Weights of a small image denoising model: widths [64, 64, 128, 256].
Rows from block 5, named by matrix and row number. Each number is 128 + 32 x the weight over its row's rms, rounded and kept within 0 to 255. All counts start at 0. Numbers have three digits each. After the name is the row's rms in percent of the matrix's.
# short0: shortcut pointwise conv (model.decb.0.0.short.0.weight, 128x256x1x1), inputs 128-255
short0.65 096:129122125129124132127136127130130123126124129128126123130125128122132132127125137132133130123127123134127124133130132126129125126121121124137125125138129129122130126131122132129125127131125130126130123131130124135127131130129123130127124123126129127125127123128124125128126124129127121128123124124129129134125131135124131134125131129136128124125131131131128129125129125130128133133122
short0.66 092:131126130131127129129133129130130126134125126125127131130127127127132130130129132133130131128126126130128129130133128124129131129128128128133128127132130125129129127132123128125123124133125130126130127128131125125123126128129126130124128128126126128127129126127126125127124124125130127134123130123127127128127129132127131133125130130130124128122131130128130126129131130130132128126128
short0.67 094:126132126125127127128123126128127126128134129127128126128131134127127128127128123129122129130125134127131126125123128128128126133129131127122127129128127128132128126124132126131131131121131128126124129128125129124126129130126127126129130130132127132132125128130137129127127132130128135126129130131130128125128125127126128127127126127128130128128120125128130127127128127126130129129133
short0.68 089:130133128128131125127130132129126132125130127129128127123131133127123131127130126130127127131126132126131128128124133125130126135131130128127129129127126131128132129123132130132125133123131125127131134127127126131134131125128129127126130132130128129129130133132126130128133130129128132123130123122134130129130128121132126125130130132127126132126126127126128132130132131124129129131134
short0.69 104:129126127125127130125129128128128123126133125126126125124130128125125127134125123128131130128127124126124128123126127127129122125128128127125130130125128127132130128122129126127129126124127128125125126124128131128129129126128130130132125129131129128130127130128131128125126131130124127127132128127130126127127131128128128128129130128121127127132121124129135122132126127128127121122128
short0.70 093:129130129127134124128121129127128129126132127130129128124134130129126131129131128127130126131129135125129129126123129130128129131133135128123128132120132129127126134121133130132128131123128129127122132127126131124129132127125132122131130128134128129132133134128134128129125129128132131127131127132129126123129129120125127122132126127124128133132124125127127130131129128128129124126132
short0.71 122:125130133128128125126126126128129128126130129129131127128131133128129126129126130130126126129123129129129127126124127127129131127130128128124127126125129125129131128127126126129131128129130125127125126128128128127126127129131128125129128130127126129127129131128129129131127127126124126129129130128130128127130129129130128128127129126127131131130127132128128129131130124127130129126129
short0.72 097:129127128125131127124124131125129132128131130126128131126132130131124125130133120123126124129128131122129129126124128128126132132129133130124131129123133130130127128121132127128128133123132123128127132129126131127129129127126129125129132133130128127131133132125131130127127130126132133127130127131130128125129127124130125124132126127130132130129123125129131131132125129129129127127130
short0.73 092:126127127125126126127128129127133132124131131131128128133129124130129127128131129131129133131134130126129126127129125132130128131128128125132131127130124127128125129127129126125130123129120132134123124125126124123124126128125129131124129131123128125129127126122127130126121127128128126129127126127125129128125122129128125131126127129126127127126124126128126130124128131125126128129125
short0.74 092:130126129128128132129131128135129126126122122127125129126128125126129130126124128131135129123128126132126133132130131128126125123128125121135126128128128125125125129131125128130123123129124131128126126126133124127127128130129127128127131124125129129123125125129130127127130120127130127128127127126127125130127126130129130130130126126131126124125130131132127127127128127127128129130122
short0.75 102:130131128129129122126123128129125129129134128130131130126133132128127128128128127123128127127132131126129127124123128130127130131132131127124127132123129132127126130125126129131127133125130125127126133131125129130128130127127129126128130132130123125132131133131130128127126132128131131127130125130127128124130129123127128127126127127123127133130126126130127131130128124129130127127126
short0.76 102:128131127132129130126131132132128130126126129135129130131128131135130132126133130129126129129132130131128130133130131131127126128128120128133127128128125127122124128129128132129124128135129131129131126124131129128129125133126130130125131127130122130128128130125124133132132125127130130130125127126128131134128123130125130129129131129132130131122132133132127132129134130128127134134128
short0.77 100:125128129127129125125127127124126128126134127130126124126126129130127125128126124123129127127125128126124126125128129128125126128128132130125129130125129128131126130127134126128126127126133126123127128132126132130128129127126130128132128130127130131133129129126129129126127130129127127125128129129127127125134132125127126122128129127128127128130125129124128127125126130128131126130130
short0.78 104:131135125126126126123126125128131125127125126128130128128128136129126125130128133126125121130126133126127130133128127124130128131131130128129127128128131132123126131126126130131125128131132127125132129134128130129130127125132124127128131127127128128126132129130126128130130136129127130127130130126132126130128129129125129126132130126138128130127132124134126133133129126130129131129130
short0.79 089:127126126129126129129133129127130128124125132128128128131128130130132128127128128129135131128128129128125131130134129127126128126127126129129131128136126128127129122129123129125127128132130130129132126127132126129128124133133127134124130129124130127125130125128127129126127126130125124128125132130127125130127126135128133132125130126130128126121131130130127124128128128130127128130127
short0.80 089:127123131127126135128128132130130129129124132128131129135126127128132128125133127132126129127131124130127127135131124131123127129125126131128127128126132126126124126126127130126130126129122130130132125123130124129126130128124122130127125128127130128127131127128129132133125130126131126130124134125130126131125125127125131130124127128130132128129125131124123132130129129128127128129126
short0.81 097:130123127126125130130130124128128126130121126129125125132124123129131131127126133130133128125128119132123128133134133123126125124125125124127127122131129130125133126131121130124123127133126129128130123129129128133130126130128128133127123120125129127122128124133124124128130126133129126131125125125129129136126127136131129132130131132136125125123131134133126127125131125128129131127125
short0.82 095:130130131128126134127133123126127127127125129126127130129124126129132130126122135128134129124127122133124127134131128123129127122123124126131124126134125128126129125131125130123125124133123135131130123127131126133129128128127125131126125119126131129123126122128123126129128124127131123132123124124127131133126129135127132133124133126131125125125133136131127132125126130128126131125123
short0.83 099:128129133128123127127130125129128129127127129130128130127128124128128127128131123131129130127127126129129128127126127130127126124128127130126133131128125127127125127126123128128130125128127127130126125127130124128127129129128129130127126129126128129130125128127127126126125123127124124130129126128127130130129126129131128127123125131125131124127126129132129125126125131128127131128125
short0.84 092:125131132127131124127123129127127130126134128126128129130129130126126123126128122127120125131128134126134130128123126131125126132132134127123133132119129131131125130122132126130133134119131126121122134128123131124131132124131132123125132135134126130136133133125137133130125129127133131131137132132126129120129124122126127124125124125124131130129124118125132125131127132126132126125133
short0.85 093:130125127133124135131134123127128125128127128129125129131126125124130132126128133130135126123126125136126129130134133127127130126125125126129124128136125125124131127133126126125123125134122128129133125131135124132126128130127125132129127123125127126126125122133122129127128123131124126130125124125128132136126132134127128137129129129129125122125136133132125125125126126129127128129122
short0.86 103:129129133126128128128128126128129129125127129129125130129127129128129128128123129127126132127125129130128130126127129128131127129133130127124132128128135129131128126129127125125130129126129127125125126124124126128125127129128128126129128130129131126126132127128131129124123122124127125129129131130125125127128131128127123131122129128123126128129124126126127129126122124133126128124126
short0.87 105:128137132128130122132124126128125127128132128128128130127132127129123126127126122129127128131126130127131128121122125129130128130130132129126130131124126130131125132125130127131131131123131126127126131128127128126131131124129124126129130133129128129132131131127133130127129133126127131128131127131127130122129130123128128124132127129124129129128122126130129125128127127129130127125131
short0.88 104:129127128128127130130130130129130128128122127129127131129126127125129133127127132127130130129127129130126128131129131128128128124128129126131128126130130125126127129130123128127127128131126129131133124126132126128129124130127129132127127125126129128127125128127123130128126128130124125127128126126127128133128130129127131131124130127132128128125130130128128127128127130128129129128128
short0.89 132:129127130129128127128126128128129131128129131127127131128128123126131124126128127133125128128127125124126130125127130130129128126127131129126132129127126123130127129130124126127132129124127127130122125127128126127126130128128129125127126132128128128128129127124130129128123123126126124129128128127128125128128127131129126128127125127122130130129124128126125128126127127132128126126126
short0.90 101:132127126132127134130133127128131126131123128129127124129122123127130130128124133130131131128126124130129127127132131124127125125129122127129126121135125128124131129132124127129125126134125129134135121130133124131127129126129128130130128125122126126124128125128124125130130125128127126131125127125123129134130127132128131133127131128135125127124132130132127128125129129128128130130126
short0.91 089:124132133126131128125122132124127129129135129127131126127130131131121128128130126126121128132129130127128128125125123129129131131133132132121130135119130129133129130125132121130131130120133126125124133124123132125132131122127131128130132129130131130137132134130136132128127135124132130126133131131130125121131129121132126120130128125126126132132120126125133129131127129129128127126130
short0.92 090:132127131128125129128130128128132126133126130124129127131126123131131127126129130129132129124129121136125131130127133129125131127131129125129128126130126129129127125134125132124124126132128131126131125125130129131125127128128124131130124124130124128126125128127124125129128125128125124129127123129130132127125128133126129133123134127128128123123133129128127125132130125129125128126126
short0.93 114:130125132129126130130129130128126127130128131130125128131126125126130128129132127132127131126129126125127129121127127129125128128125129126127132130132125124130129124129127125123126125126127128130123128126128128125126128128128126127124126128129132126130127126128130128126124124129127124130124130132126130125126126130128126130125126128129129126126124129128128126127128132129130127128127
short0.94 099:127128128125131127124125125130124124127129124128126130130126128126125127128130127125122126130127128128129123127127130126129126131128129127127130134127131128126131130127129125125127127122132130131128131132127130127129127124132128126128132127128128129130125127128129129125124128131127130127127123127129125128130131122129129125128130126122126127128118123129133127129130130126127125127127
short0.95 098:130125129131127131126128129125124130124124132131130128132128124126129132125127128129131130125126125129127132127129124124125129122124126131130132125132127127124128126130126131124127126129127127132127125131129125127126128125131129133122125128129127125127129126126126126130126126127124125128128130128125130130124126129129127128125126129131127126122129131129126131127133133128129125128131
short0.96 093:124124125121125125126128126126127129130132124124127125129132129127126129128127129126126122128128133126127129125128125129126130131128130126128130128125127126126133130123130126128130130126130125130122128127125133127130128124128131126129131128129129130129127132128129129131131132127124132123132128129127126125128131126126129127127131130127129127127129127126130128134129129127129130125132
short0.97 127:127130130127126131124127130125127127129131129131127125128128133125126130129128132130128130127133126131128130132132127128129128129127129127132123126132127134126127130129128134131126127130128128129131129130130126129129126131127129132125132127128128126129127129128125130127131132128131131130128127126128129129127127128124130126131133129133128128126133131130126128129130128128129134132128
short0.98 085:127130130125124132128129127129134135125126130130127131133126130133132128129132132127125127130137129124128132131129126133128130127134130130127129126129132126123130129132125130131127131131128127125122127126130124129126125132127122128124125127127125127123131126130129131133127125126127124131128128125127133125130126128130126125127129129130136131123131128132122133127129130133125132133128
short0.99 091:127131132128134127128122126129127127127134128129133130127132136127123123128130123125123127134130127124128131126124121129126132136129135136125130133123129128131123131125136131131132132123131125131123133131124134125130132125129131122127133129130125130133132132127130130130129136128129131127131127131130123123128127122127127122127125128118131130133119123125124127127132125129128127128132
short0.100 098:130125125131126132128127126131125127128125126127132130130129127127132127126127128132129129125130126130129127132127132130131127125125128128130127124129129125123125127130120130130124124132128130127133127128132124128126124126127127129127127127125130128124125124131125129130129123131128128127126129128128130131128128131127131133127131122129129128125132132130124126127131127125128129128132
short0.101 090:132125126128125134128133130128127129126124131128126128128125125127131129130131136130137134122124120135123131127133132127128123127123125126132126124137128126127135122134122133127122123134126132132129124126136123131126130133128129132128125121125132123120125126125121126126127122130125126130124127128124127136126129136127128133126133128133126126122132131132128127126126128129130130130123
short0.102 093:131125124130123135131132128127125126127124123126129128135125124129133130128126133129131128127126124134126127131132131124133123123122121129131123124135132129123127129130122128124124123135123130129127121127133126130129126130126125131128124122124127132123127122129123129128128127131126125125125128124127132132126129137129126134129132125132127123125129132133129125126123126130132131131128
short0.103 101:128126129126124130129130131129131133126123133130130131134129125131133127127127131129130132125131127132126129131130130130126129127127125124128133123134124126128128128128127131127129124129128129130132124130129125129125124131128126133128127126126130125125130124128130129128127127127127127132125130127127130132127120131129126127127129126132132126126131134128125128131129131130128131131128
short0.104 096:127130127130129125128133126128128130129127127127130128127129130127129128131130131127132127127132130129132129133132133132123125127126123128127124127130126128126132130128127129128126126127126131128130126124128128131129125131125127126124129121129124128130125126128129126130131125130130129129128129131126129131127122127126133130128125130127129127128128129128126130128130127128127132133127
short0.105 088:127129126126132123126124129129130129126132128126128128124131131130121127126131123127124128132127133125131125126124128131129127132130136129126128131122126133128129133122131127130128132126128127129123133129127128123129128128128128126130130131132127131131130129130127131130126135126129130130134131131125130122131127122130126124128123127125131130129124126127130133130126132126128124127128
short0.106 084:127126128127121133131131126126134128128123127123128132126124125129131128126128132131129132128130125134128132132130131124131132124127126125131126123134127124125127122129126130124130123132127132128133124124131124126124127128128126127126126126125130128123126121128126128130130120128127124132122128125124129132128129132130128135127127130132126130125128132127119130128126129128125133127124
short0.107 093:132128125129128136130134125129129128129125125124129131130123126129133129126122134132132129124128122134125125131132133123127127121126122129133126123133128126127130125132124129128122127136129130130134126130132124134128126128126123134126127119121128127120128121128121126125132125133125124131128129126128132133128131132123127132126133129133126125121135136131131127127129127129128125128123
short0.108 093:128124129128127134131132128128128129126125130126128124131124127124132132133126131134134131125129128130124127131133128124125129121123126126134128126135128124125132129132122132125125124131122130126130124127131127132129126129126124132128126122126129127120128125127125126128129125129126123131125128123131129129126128131126127133124132130136128125125131132128127128124128124128126130131123
short0.109 112:128131129129132123124124129130131128127129125130130128126127131129127129133130124124123128131129129123128127128127128129126128128132130129127128128127127131130128129125128126129130130126132127127126131127125133129130130129130126123129129128129127126131129130127132129128127129129127129129129130130130126126130128123126129125131126130125130130132129123127129130129127126125126127127129
short0.110 095:128129130129135120128126130133127130122133129130131133122130132129123125126129123126123128134130138121132131126124123132126129130131134134123128131121133127130123131125133124131131134120132124124125132130125132126129132124128132121129131130137129126132132133127136130127129132129130134125132129132130124125128127123128126123128126128119129132130123123129125128131131130126129125131131
short0.111 124:126127129131129131129130128126124129129130127126126123130128126125130129124132130132130128124133126128125127125133129127124126126124126127130125128132124129129122126128130128128125127130128127130132128128130126129130127127125129133128126126126130126127124124129124128125128125128128129128126126128127130130123128125125129128129129130128127125126128131130128125125128132128128128131125
short0.112 116:131128130131127131129130132131125129130126126128132125128126127129129130126131130128130130131131130129131132132131129128126126129126124126129124123128125130126127123128125131130127125134124128129129128128132131132132129127126126122126130126129128128123128127129124129129130128128128128130127126126125131130124125124127130132128129130129129123126127126127128130132132132127130130132128
short0.113 100:130130131124133128125125126129121131130132125128129127126132132131122126126128123126124124133128132126132126127125128129129124131135131130128128131125131132130126128123132130128129130126130127124124132129127129127129126126126126126128132131132131132133124133128133127133132134131132130128128127129129129123126126124130128125131125128127129132130124125130131128131129128127128127128128
short0.114 098:130124128132127130131129131126132126127129125128125129130130127125129128128129131132132132125128123130126125128131132125129129126123127126129125123134126126127129125133124129127127125130125130131128123125130124130126132132130126130127126127127130126120125120128126123125127123130126127130129130125127130129129130128126129131128129123130129122124130128130127126127131127129127127127125
short0.115 097:134125125133124130128134126125128125128122128127130127133127126126133129128125128133135127124130126135128124128133130123127124126122126125132125122134128129127134127132124127126125125130125131132128123127132128133127129128126127131131125126129129125125125127131124122126129124127126127128122125127130132135127129132130132132128129127132127127126132134131130128129124129129126129130123