python train.py --model="image denoising model" --dataset="regions of photos with short descriptions (Visual Genome)" --train_examples=203450 --image_size=32 --crop_scale_min=1 --horizontal_flip=true --translate=0.06 --task="denoising" --loss="charbonnier" --noise_std=0.4 --arch="unet" --norm="batchnorm" --activation="silu" --padding_mode="reflect" --widths=[64, 64, 128, 256] --blocks_per_level=1 --block="basic" --attention=false --upsampling="transposed_conv" --init="trunc_normal_002" --residual_init="scaled_by_depth" --optimizer="adamw" --lr=0.0047 --beta1=0.9 --beta2=0.98 --eps=1e-08 --grad_clip=1.0 --steps=23300 --batch_size=64 --epochs=7.3 --lr_schedule="cosine" --final_lr_fraction=0.1 --warmup_steps=1160 --weight_decay=0.02
Rows from block 3 of a small image denoising model, named by matrix and row number. Rows with one number belong to one channel. Each number is 128 + 24 x the weight over its row's rms, rounded and kept within 0 to 255. All counts start at 0. Numbers have three digits each.
Before each channel's rows are labels from the 100 images, of 14976, where the channel reaches its highest value: "place" is the part of the image that holds the peak. Only what is clearly more common there than usual is listed. The data: regions of photos with short descriptions (Visual Genome).
# convs0: first 3x3 conv (model.mid.0.convs.0.weight, 256x256x3x3, each kernel summed), inputs 0-63
# convs1: second 3x3 conv (model.mid.0.convs.1.weight, 256x256x3x3, transposed, each kernel summed), outputs 0-63

place: bottom centre; top centre
convs0.230:183133099106112114136180133172172107135190127100136138133127111095128186123140139123137156136115150135103095104143136127128126143130114125176116125106103147108114134131141121127128195140143112
convs1.230:170150105125107106108167118161156107123173146125105149106103107106110149108110126113106102128108171108103100106159137108140114159151107101158110115127132101105107119145133166117132171156115188

place: top left
convs0.130:162101145137150144136163139158165141140166091111118119145130140120137173117117145110121129115153160138135153164128111118129152092090164149162120131124140124166146123126131102123107166122137032
convs1.130:178140124139117122128174178163165114104184148136123133121127136171121165118122141118121133146137188125123133117158113136137126140152119120171122117155121124115119133118117154120138185158120170

place: centre
convs0.198:163139111147162159171159140161128140172167123099159143154163144108137169121128142123151176119130152156146136144158151148140167123126141175174142134109135156142136164149148126128125162140166089
convs1.198:184140110132120117121177160169169114115189144127124142110124117146116162114116141118124117131129178119119115117150112122137115145145115104172128112144133118117127117136131161114145186161111196

place: top left; top right
convs0.64:160093156131150150137164133159151152127165089118114124149133133133140170116110144121122129127157160135144162169123108119129145094086176164160127141133137121172149118117133098118110167118137039
convs1.64:181143121141114119126175174164167111107186148133119133123125137166122165119122140116117129146134191126116128113158113131138129139151114114170120118152122119111114139121118148123134187158125149

place: centre
convs0.139:160135116135156148175161135163137130177166121108154134162180143106130166131137146124156181126126142158136137135160136137140164121121141171174132121114135150146133159151154124126132159151162085
convs1.139:184140107128127124123169160164170119120189141132130138109132116147113166116118144124132117130133174124124117122142113129137114144139119103174134108147139126121132100139135163111153184164105207

place: top left
convs0.236:160091156133148147137160133155148153124161087125116125149129131132138166117113141120121128131156158132143160171122108119127145092083175157157124140138136121174148116112135101122106165115129036
convs1.236:181142121143114120126175175164167112108186148133119133123127139167122164121122140116117130146133190128117129114156113133139130137151115114170120119153122120111114140121117147124133187159127147

place: centre
convs0.32:153130122143151164176158133162128151179162116104153128160165159097135176132132141125155168120135143152151143151161148151133164131124150180169147130113132144146133161144147125133131150147155084
convs1.32:183140107128123121121172164165169115117187145131127135108126114141114165111115143119127114131129175120121112116145112123138113142137114101170128108149142122119128109140133164111149183161110210

place: top left
convs0.78:118154163132096104103124157126137108106113167167119159097120112154114102127119125134114105160135129119117133116169132121167106170139125095118124134134157114105119127130130155119132122166127175
convs1.78:084119147109152148139093081106106136129082121140153118127141117097118102129132117147158142109138069129156142141109138131129120125107130142103135138120127164141137076133153105111143078102114035

place: top left; top right
convs0.133:160095153133149148133162133156151154126162088128118121146131135129139168117114145119123127128157157137141158174121108117128145091083174160157120139129133123173146119118130097120107165117129042
convs1.133:179140124143115120126175177163167114105185147135120135123128139170121164120121140118118132149134189127118132115157113135138128138152116113169122115156121121113115140117119146123136186158126148

place: centre
convs0.20:163150138141130146156168136161151138188165117122157126169146164091135164151137128124161171116104143167128121132159138151134169137133143169170129099125115155140126160125146120137104152154154086
convs1.20:171144101117135128125166135163166119125175155129132133112127104121118162115120140112140108121124157127126108120141129124139114147132118096168123111141149129120127079156134182109158171167095235

place: top left
convs0.55:120155166133099104103132160131143109105115164165120161095122107159117104130121129135113107157142133127114137118169131124171107170137128100122125131137157112107121126130131154117131128171124170
convs1.55:087113152106156151139094084105103140126084119141156116129144118099118101128132117147161146107142074130161144145106135133126121122102134144104139136123126165150143077130153104107146080103114042

place: bottom centre; top centre
convs0.29:181121123096125125141176133174158118152184113119132107143156140079132180126125145131147175126107141140123118116138146143131130157126122147184138106098103142104111140133134135134139190118153086
convs1.29:173148108128111109109170124164160108120177149125111151104112109116110153108109129116112108129115172109110104110158133112139113159154110103162115115135131107108112112145135168115141174158109192

place: top left
convs0.145:120159168129095107104126156127140113106114163167120162094125112155116102128118126138118110158141129122117138121168129119172107171137130099121125135135156117108124121132128151119131123172128175
convs1.145:085116147108153150139091084103104139128084117137154118132143117104118100129133117149159144108138070131157143144105137133128123123105132142101138136121125165145141080132152105111143078102115041

place: top left
convs0.233:161096143136149152138166139160154149145165110110123114144128148118142173115113148114127128109150159143147158170117107122124152093089171158161120142118129122168144126134124093121098165129142055
convs1.233:179139123142117120125174179163163113104185147137119140123127137170119166116121137119120130152134190128119131114159111134136126135149115113168124112158119121114113135116124152120141187156123160

place: top left; top right
convs0.98:159095151137151149137159132153155152132163090122116118149131139130139170118114143120123131120153157138144159176121107122131147090078174162158122141122134124178146122122130098121103166119134046
convs1.98:179141121143115120125172180162167112108185144132119137122129140169123162119121139119117130149136191127119129115156110135139127138152114114168124116158120119110114141118122146123135187159126145

place: bottom centre; top centre
convs0.60:184131099111110118130183136171170108141187134097139144134127116096126184121139136122139160136106151133109097116143140135132122145129114126177115129103103145105107139132139120125126196141142113
convs1.60:171150106123108107108168118162157107123174146124106149107103107104110149109110128112107102127110171108105100107159139108141114160152107102159110115126132102105108117146131166117132171156113190

place: bottom centre; top centre
convs0.250:185130095116113118128181139173169108144186135104139142131127116097130184121138138122136158134106153134105090111146140134131128144133119132177114127105106141107106145128141124125120194144145108
convs1.250:170152105123107107107168117162158107122173145123105149106103107103110149109110129111107101127109170108104100107158138108142114160153108102159110116125133102104108115147130164117132170157112191

place: top left
convs0.251:110156147121089099102115147118130102099106162171119161093122112152110098123116126123113100163124129104113120106160128115158099161145115090119114131131154118100112134125128158125131120156135187
convs1.251:083136135114135132131089073102112122138078122126133116122131114087117092128128113144144123103116068124135120128115138121133126128111122136095117145115126148122125081138150100121131076099116024

place: top left; top right
convs0.178:159094160132147149137160135160152149124162087120115126149125132134138165112110144124119129128157157131141160171125105122130144092081171163159124144133135122174146115113133102120104166113132041
convs1.178:181143120141112118124175173164167109109186147131118134121126138164122163119121140116116127146134189126115126113157112131139129138152112113170119118152121118109114140121119146124133187159126146

place: centre
convs0.82:156136124136155151177160135159139135177168119109151131164180140104135169131134145122154178127125142160137138135157138140140161121124137171170139119114130148140134154145155123127131159151167087
convs1.82:182141104126128126123170157166170119120187143129131138110133115142114166117119144124134115129132171125124115122141113128137115144138119101174132108144142129121133098143134163111153183165102210

place: centre
convs0.10:152140137147155145170153145162145124179159113092133133165158147093138164115126139119142170125138146153130138145155141134152173119127156164162117127106146142157131172148162133109103150146165073
convs1.10:177138119129126124125171168165166122105182144139133129109126118157112172113116151119131126132141173124126126122149114132134114151138122106175131103150131128123137105128125163104157179161104208

place: centre
convs0.235:155127112147169171169157134163138150164161112089144129158148154107139172118115142125149165102134151156157135149154134154132169116114150180172148140106120139148145154150135117144107157123162088
convs1.235:184139116136120118121176168168167115109190140128123140114123123151117163113117140119122120135132182119117119116150112125138117142144114105171126113148130116116125126131127159117140188159118201

place: centre
convs0.62:162137108134156154173165142163133130169170128111160139148171140111134162124134146128155186130132145154145138144157151143144162121128134169177130130100129157138130160149155121119129162146165084
convs1.62:182138109134120115120177149170166114122187147128122146110123111145115161112116140117128115129130174120120117117154120123133112150148113102167130113142135119116126105138136171111148181164111197

place: top left
convs0.147:162096153134151150138162135156150152129161091117121123147130135131139167116115143117125131124155160133141158171121108121129148092082173158161125139126135125175146119121134094121105165122133043
convs1.147:180141121143115119126174177162167111108186147134119137122128139169122163119121139118117130148134191127119129114157111135137127138153114114169123117156120120111115138119121148122135187157125148

place: centre
convs0.245:160123116129133140155168136170145124176170133108162152158165121099152173137128145109152172122117142159128128125148142133145153124127133166179116111118123149131127146150135125114118157152163081
convs1.245:180140110127126125126168143165173115127184152129128148112139118145114164116120139126131123134128170127129119122151121132133119153150120113172130117140143128118126085141141174113154178163100210

place: top left
convs0.241:121151164135092102103126159129143110103114164172118158095121110154112101128119126133110103162135131122116137115168132118167107169138124100122123136136158115103118125129128153117127126171130174
convs1.241:083117149107151149134092082104104138127080119139152118126140117101116102126128117147158142108138070127154142142106135131127118125106132140102137136123126162143140077131150105109145078103115037

place: top left
convs0.1:121154164125099109109122153126133110105116166168118168097126113156112101129120127136110102160144132129114132118168131115168108170142126099123125134135163111106126123135130157116140125170117182
convs1.1:095111148102152148136100077112108139126095118144152117119141108096110103125127116150163140101137079127158147143112140131127115128103132140106138133124128170144148067132155106100152087107108034

place: centre
convs0.114:155138109134155159173158135161129145179164121106155134157167148109135165125132141122153176125135144155144130146164151152140162127123147170172145132112131152135130172148146127125128153144162083
convs1.114:183140110133121118121173162166168114116186146130125140108124114143114164110114143118125115131129176119119113116149111122137112145142113102171128111144141119117126111138133165112148183161109204

place: centre
convs0.100:159123117132135140153159135163145121182170134112158147163175121104163163133131139115157183122117141161126132122147144134145161124129126164178119105122118149134129151142130131115117161152167076
convs1.100:175146106124126127125169139165175116129180154126127147113135115137113164115120140121131119132123164128127114120149125129137120155152119110174124118135150128117123085150136180116154173168095215

place: centre
convs0.101:155131120129149147166163128163147131180161127095157141166174130097144171139131144117154173122131141157136129134150140127146162129134137162170117115115129146140135157144139125118123152156168079
convs1.101:178139116127126120121169147165165119115183149136126143108125112150108166109115142124129122131131167121124124119155123127132113152147120105173131111142136124123131085137134171106157176163098206

place: centre
convs0.45:158141108138152155175162137161131133178167119104155139154171140111132166129136142123154183127129144155141134143159153150140161128120140166176145131106128158143131164146154128126132155149161084
convs1.45:182141107131121119121175157168170114121187147127125143109126114142115162114116142117127114128128174120119112118149113122137115148148115103171127114141141119117128108142132167114148182166106202

place: bottom centre; top centre
convs0.186:182133097117121115133179135166171105144190135104138139135124116096128187122137137120138159134112150136110090111138139134123131145134118131171126123103104152110103153127139119124128197138142110
convs1.186:170151106125108106107168118162155106122173146124105149106104107104110149108110127112106102127109171107103100107158137108141114160151107101159110116126132101105108118145132164117133171155114189

place: top left
convs0.18:119161163124093102102128155129139109102114161164120163095118109154113108123115130129113101161133131115112131115163136119169104173141127099123119136136156118102117122134126153120130125166129184
convs1.18:081119143107147145137092078104107134133079120134147117128143118095118097131132114147154135105134068128152134142105134131130125121107132140100131140118128158135135080135152105114138076102115036

place: top left
convs0.126:161093146134148147139163136161155149141164096106125119146125140119139174113113144105125132109148159134140151166123109119123151094087168162165122133116133122167145118128130097120105163120141044
convs1.126:181140123142116119125174178163166111107186148135120136119129136167121163117121140118119129147136190126120128115157110134138125138151115116168123116155122120111116134120120152121137186157124166

place: top centre; bottom centre
convs0.35:139140132104084107101131124135142101075138155140096149096137097116084106116100118153060108122126138133092106129130135094145105134103119110141124116120107077102111109153134118131150145133147131
convs1.35:148138116117147147133154098158150124139151180136141173115150106101116134129133117127157128115121125132149112133136140136144112167148127128146117126118151157128127060172161194111164139153080231

place: bottom centre; top centre
convs0.156:186131095114115116130177135168170105148189134100140139132124112097130182124137138121135157134105152134112088108145136133132132144131120129176118128104104145106101144132138124125119196141142111
convs1.156:170150106124107106107168117162155107122173146124105149106105106104109149108110127112106102127109170108104101107158137108141114160152107100159110115126133102106109117145132165116133171155114190

place: top left
convs0.158:117157161125095103106124155125138102110112166164119164093121111155113099126119125129114101160137130117118134113165133117170106167142123091119121133133153117103117122132124159119135123167127179
convs1.158:086113145107150148139101081111106135130083123139150120132138112087117104126132120144159138106137070129152139135109137127128117126106126140107132138118132164141135069135156107107141079102110032

place: top left; top right
convs0.59:155094147134147150135158132156159162128157088120117119144126149116134164115118135129120121114171154136152161186123099122137149097075185164149130142135128119174152120126122096120103160118132050
convs1.59:176134125143114125126176180164163111103182152146119135123123137172123164115122138117120130150136190126121132112158110134137125132152115112170119114158116121112113146116110145121133185158121144

place: bottom centre; top centre
convs0.155:187133095113113113131178138169168108142189134105139141127129115097128182124138138119135162134111151134107090109141138129129130146132115131176115127104103144108108143131140119122127194138147109
convs1.155:170151105124107106107169118163158107122173145123106148106103107104110150108110129112107102128110170107104100107158138109141114159153107101160110116126133101104108116146131165117133171156112189

place: centre
convs0.247:159126125130134138155168143170145121177169133110159148160171118101154171138131144108158172124116135157122131120146145130146156125122126163179119109116124149132126145150131135111119156151162079
convs1.247:179141108125127125126167143164174117130184150125129149112139118142115164117120140127132122133127169127130120122147122134133119155152121112173131119138146129119128083144143174113154178166099208

place: bottom centre; top centre
convs0.220:185131096116114117130181139169173102143190136103137139131122120095128181123137138120136152132109152136108090110143138133130129142131120129173120123102106145108104150131140124126126194144139109
convs1.220:171151106124109106108168117161155106123174146124105149106104107104110148109110126113107102127109171108104101107159137108141115159152107101159110116125132102105109117146131165117133172155114191

place: top left
convs0.185:119157159131096102105125160124133106110114166164118158096120106156110100127121126131111096161128131121110128114164135121167104169140124097122126137135156117104113129131130157122126126165132180
convs1.185:080122144104145141135097075107106134132079120132146119125137114091115100125127114144154133106133068125150136138109137129133118125110131136099130139118128160136136078137149106113143076103114031

place: top left
convs0.27:118159162125094102104125154125140102109114169163122165094122112154112100126118126127113101163139129118117132111164132118170106166142121091120119128133153115101117121134123157121136124168128180
convs1.27:088112145107150148140101081110107133130084123140151119132138112087117105126132119145159138106138071129153140136111137127128117126106127140106133139118132164142136068134155108108141081103109032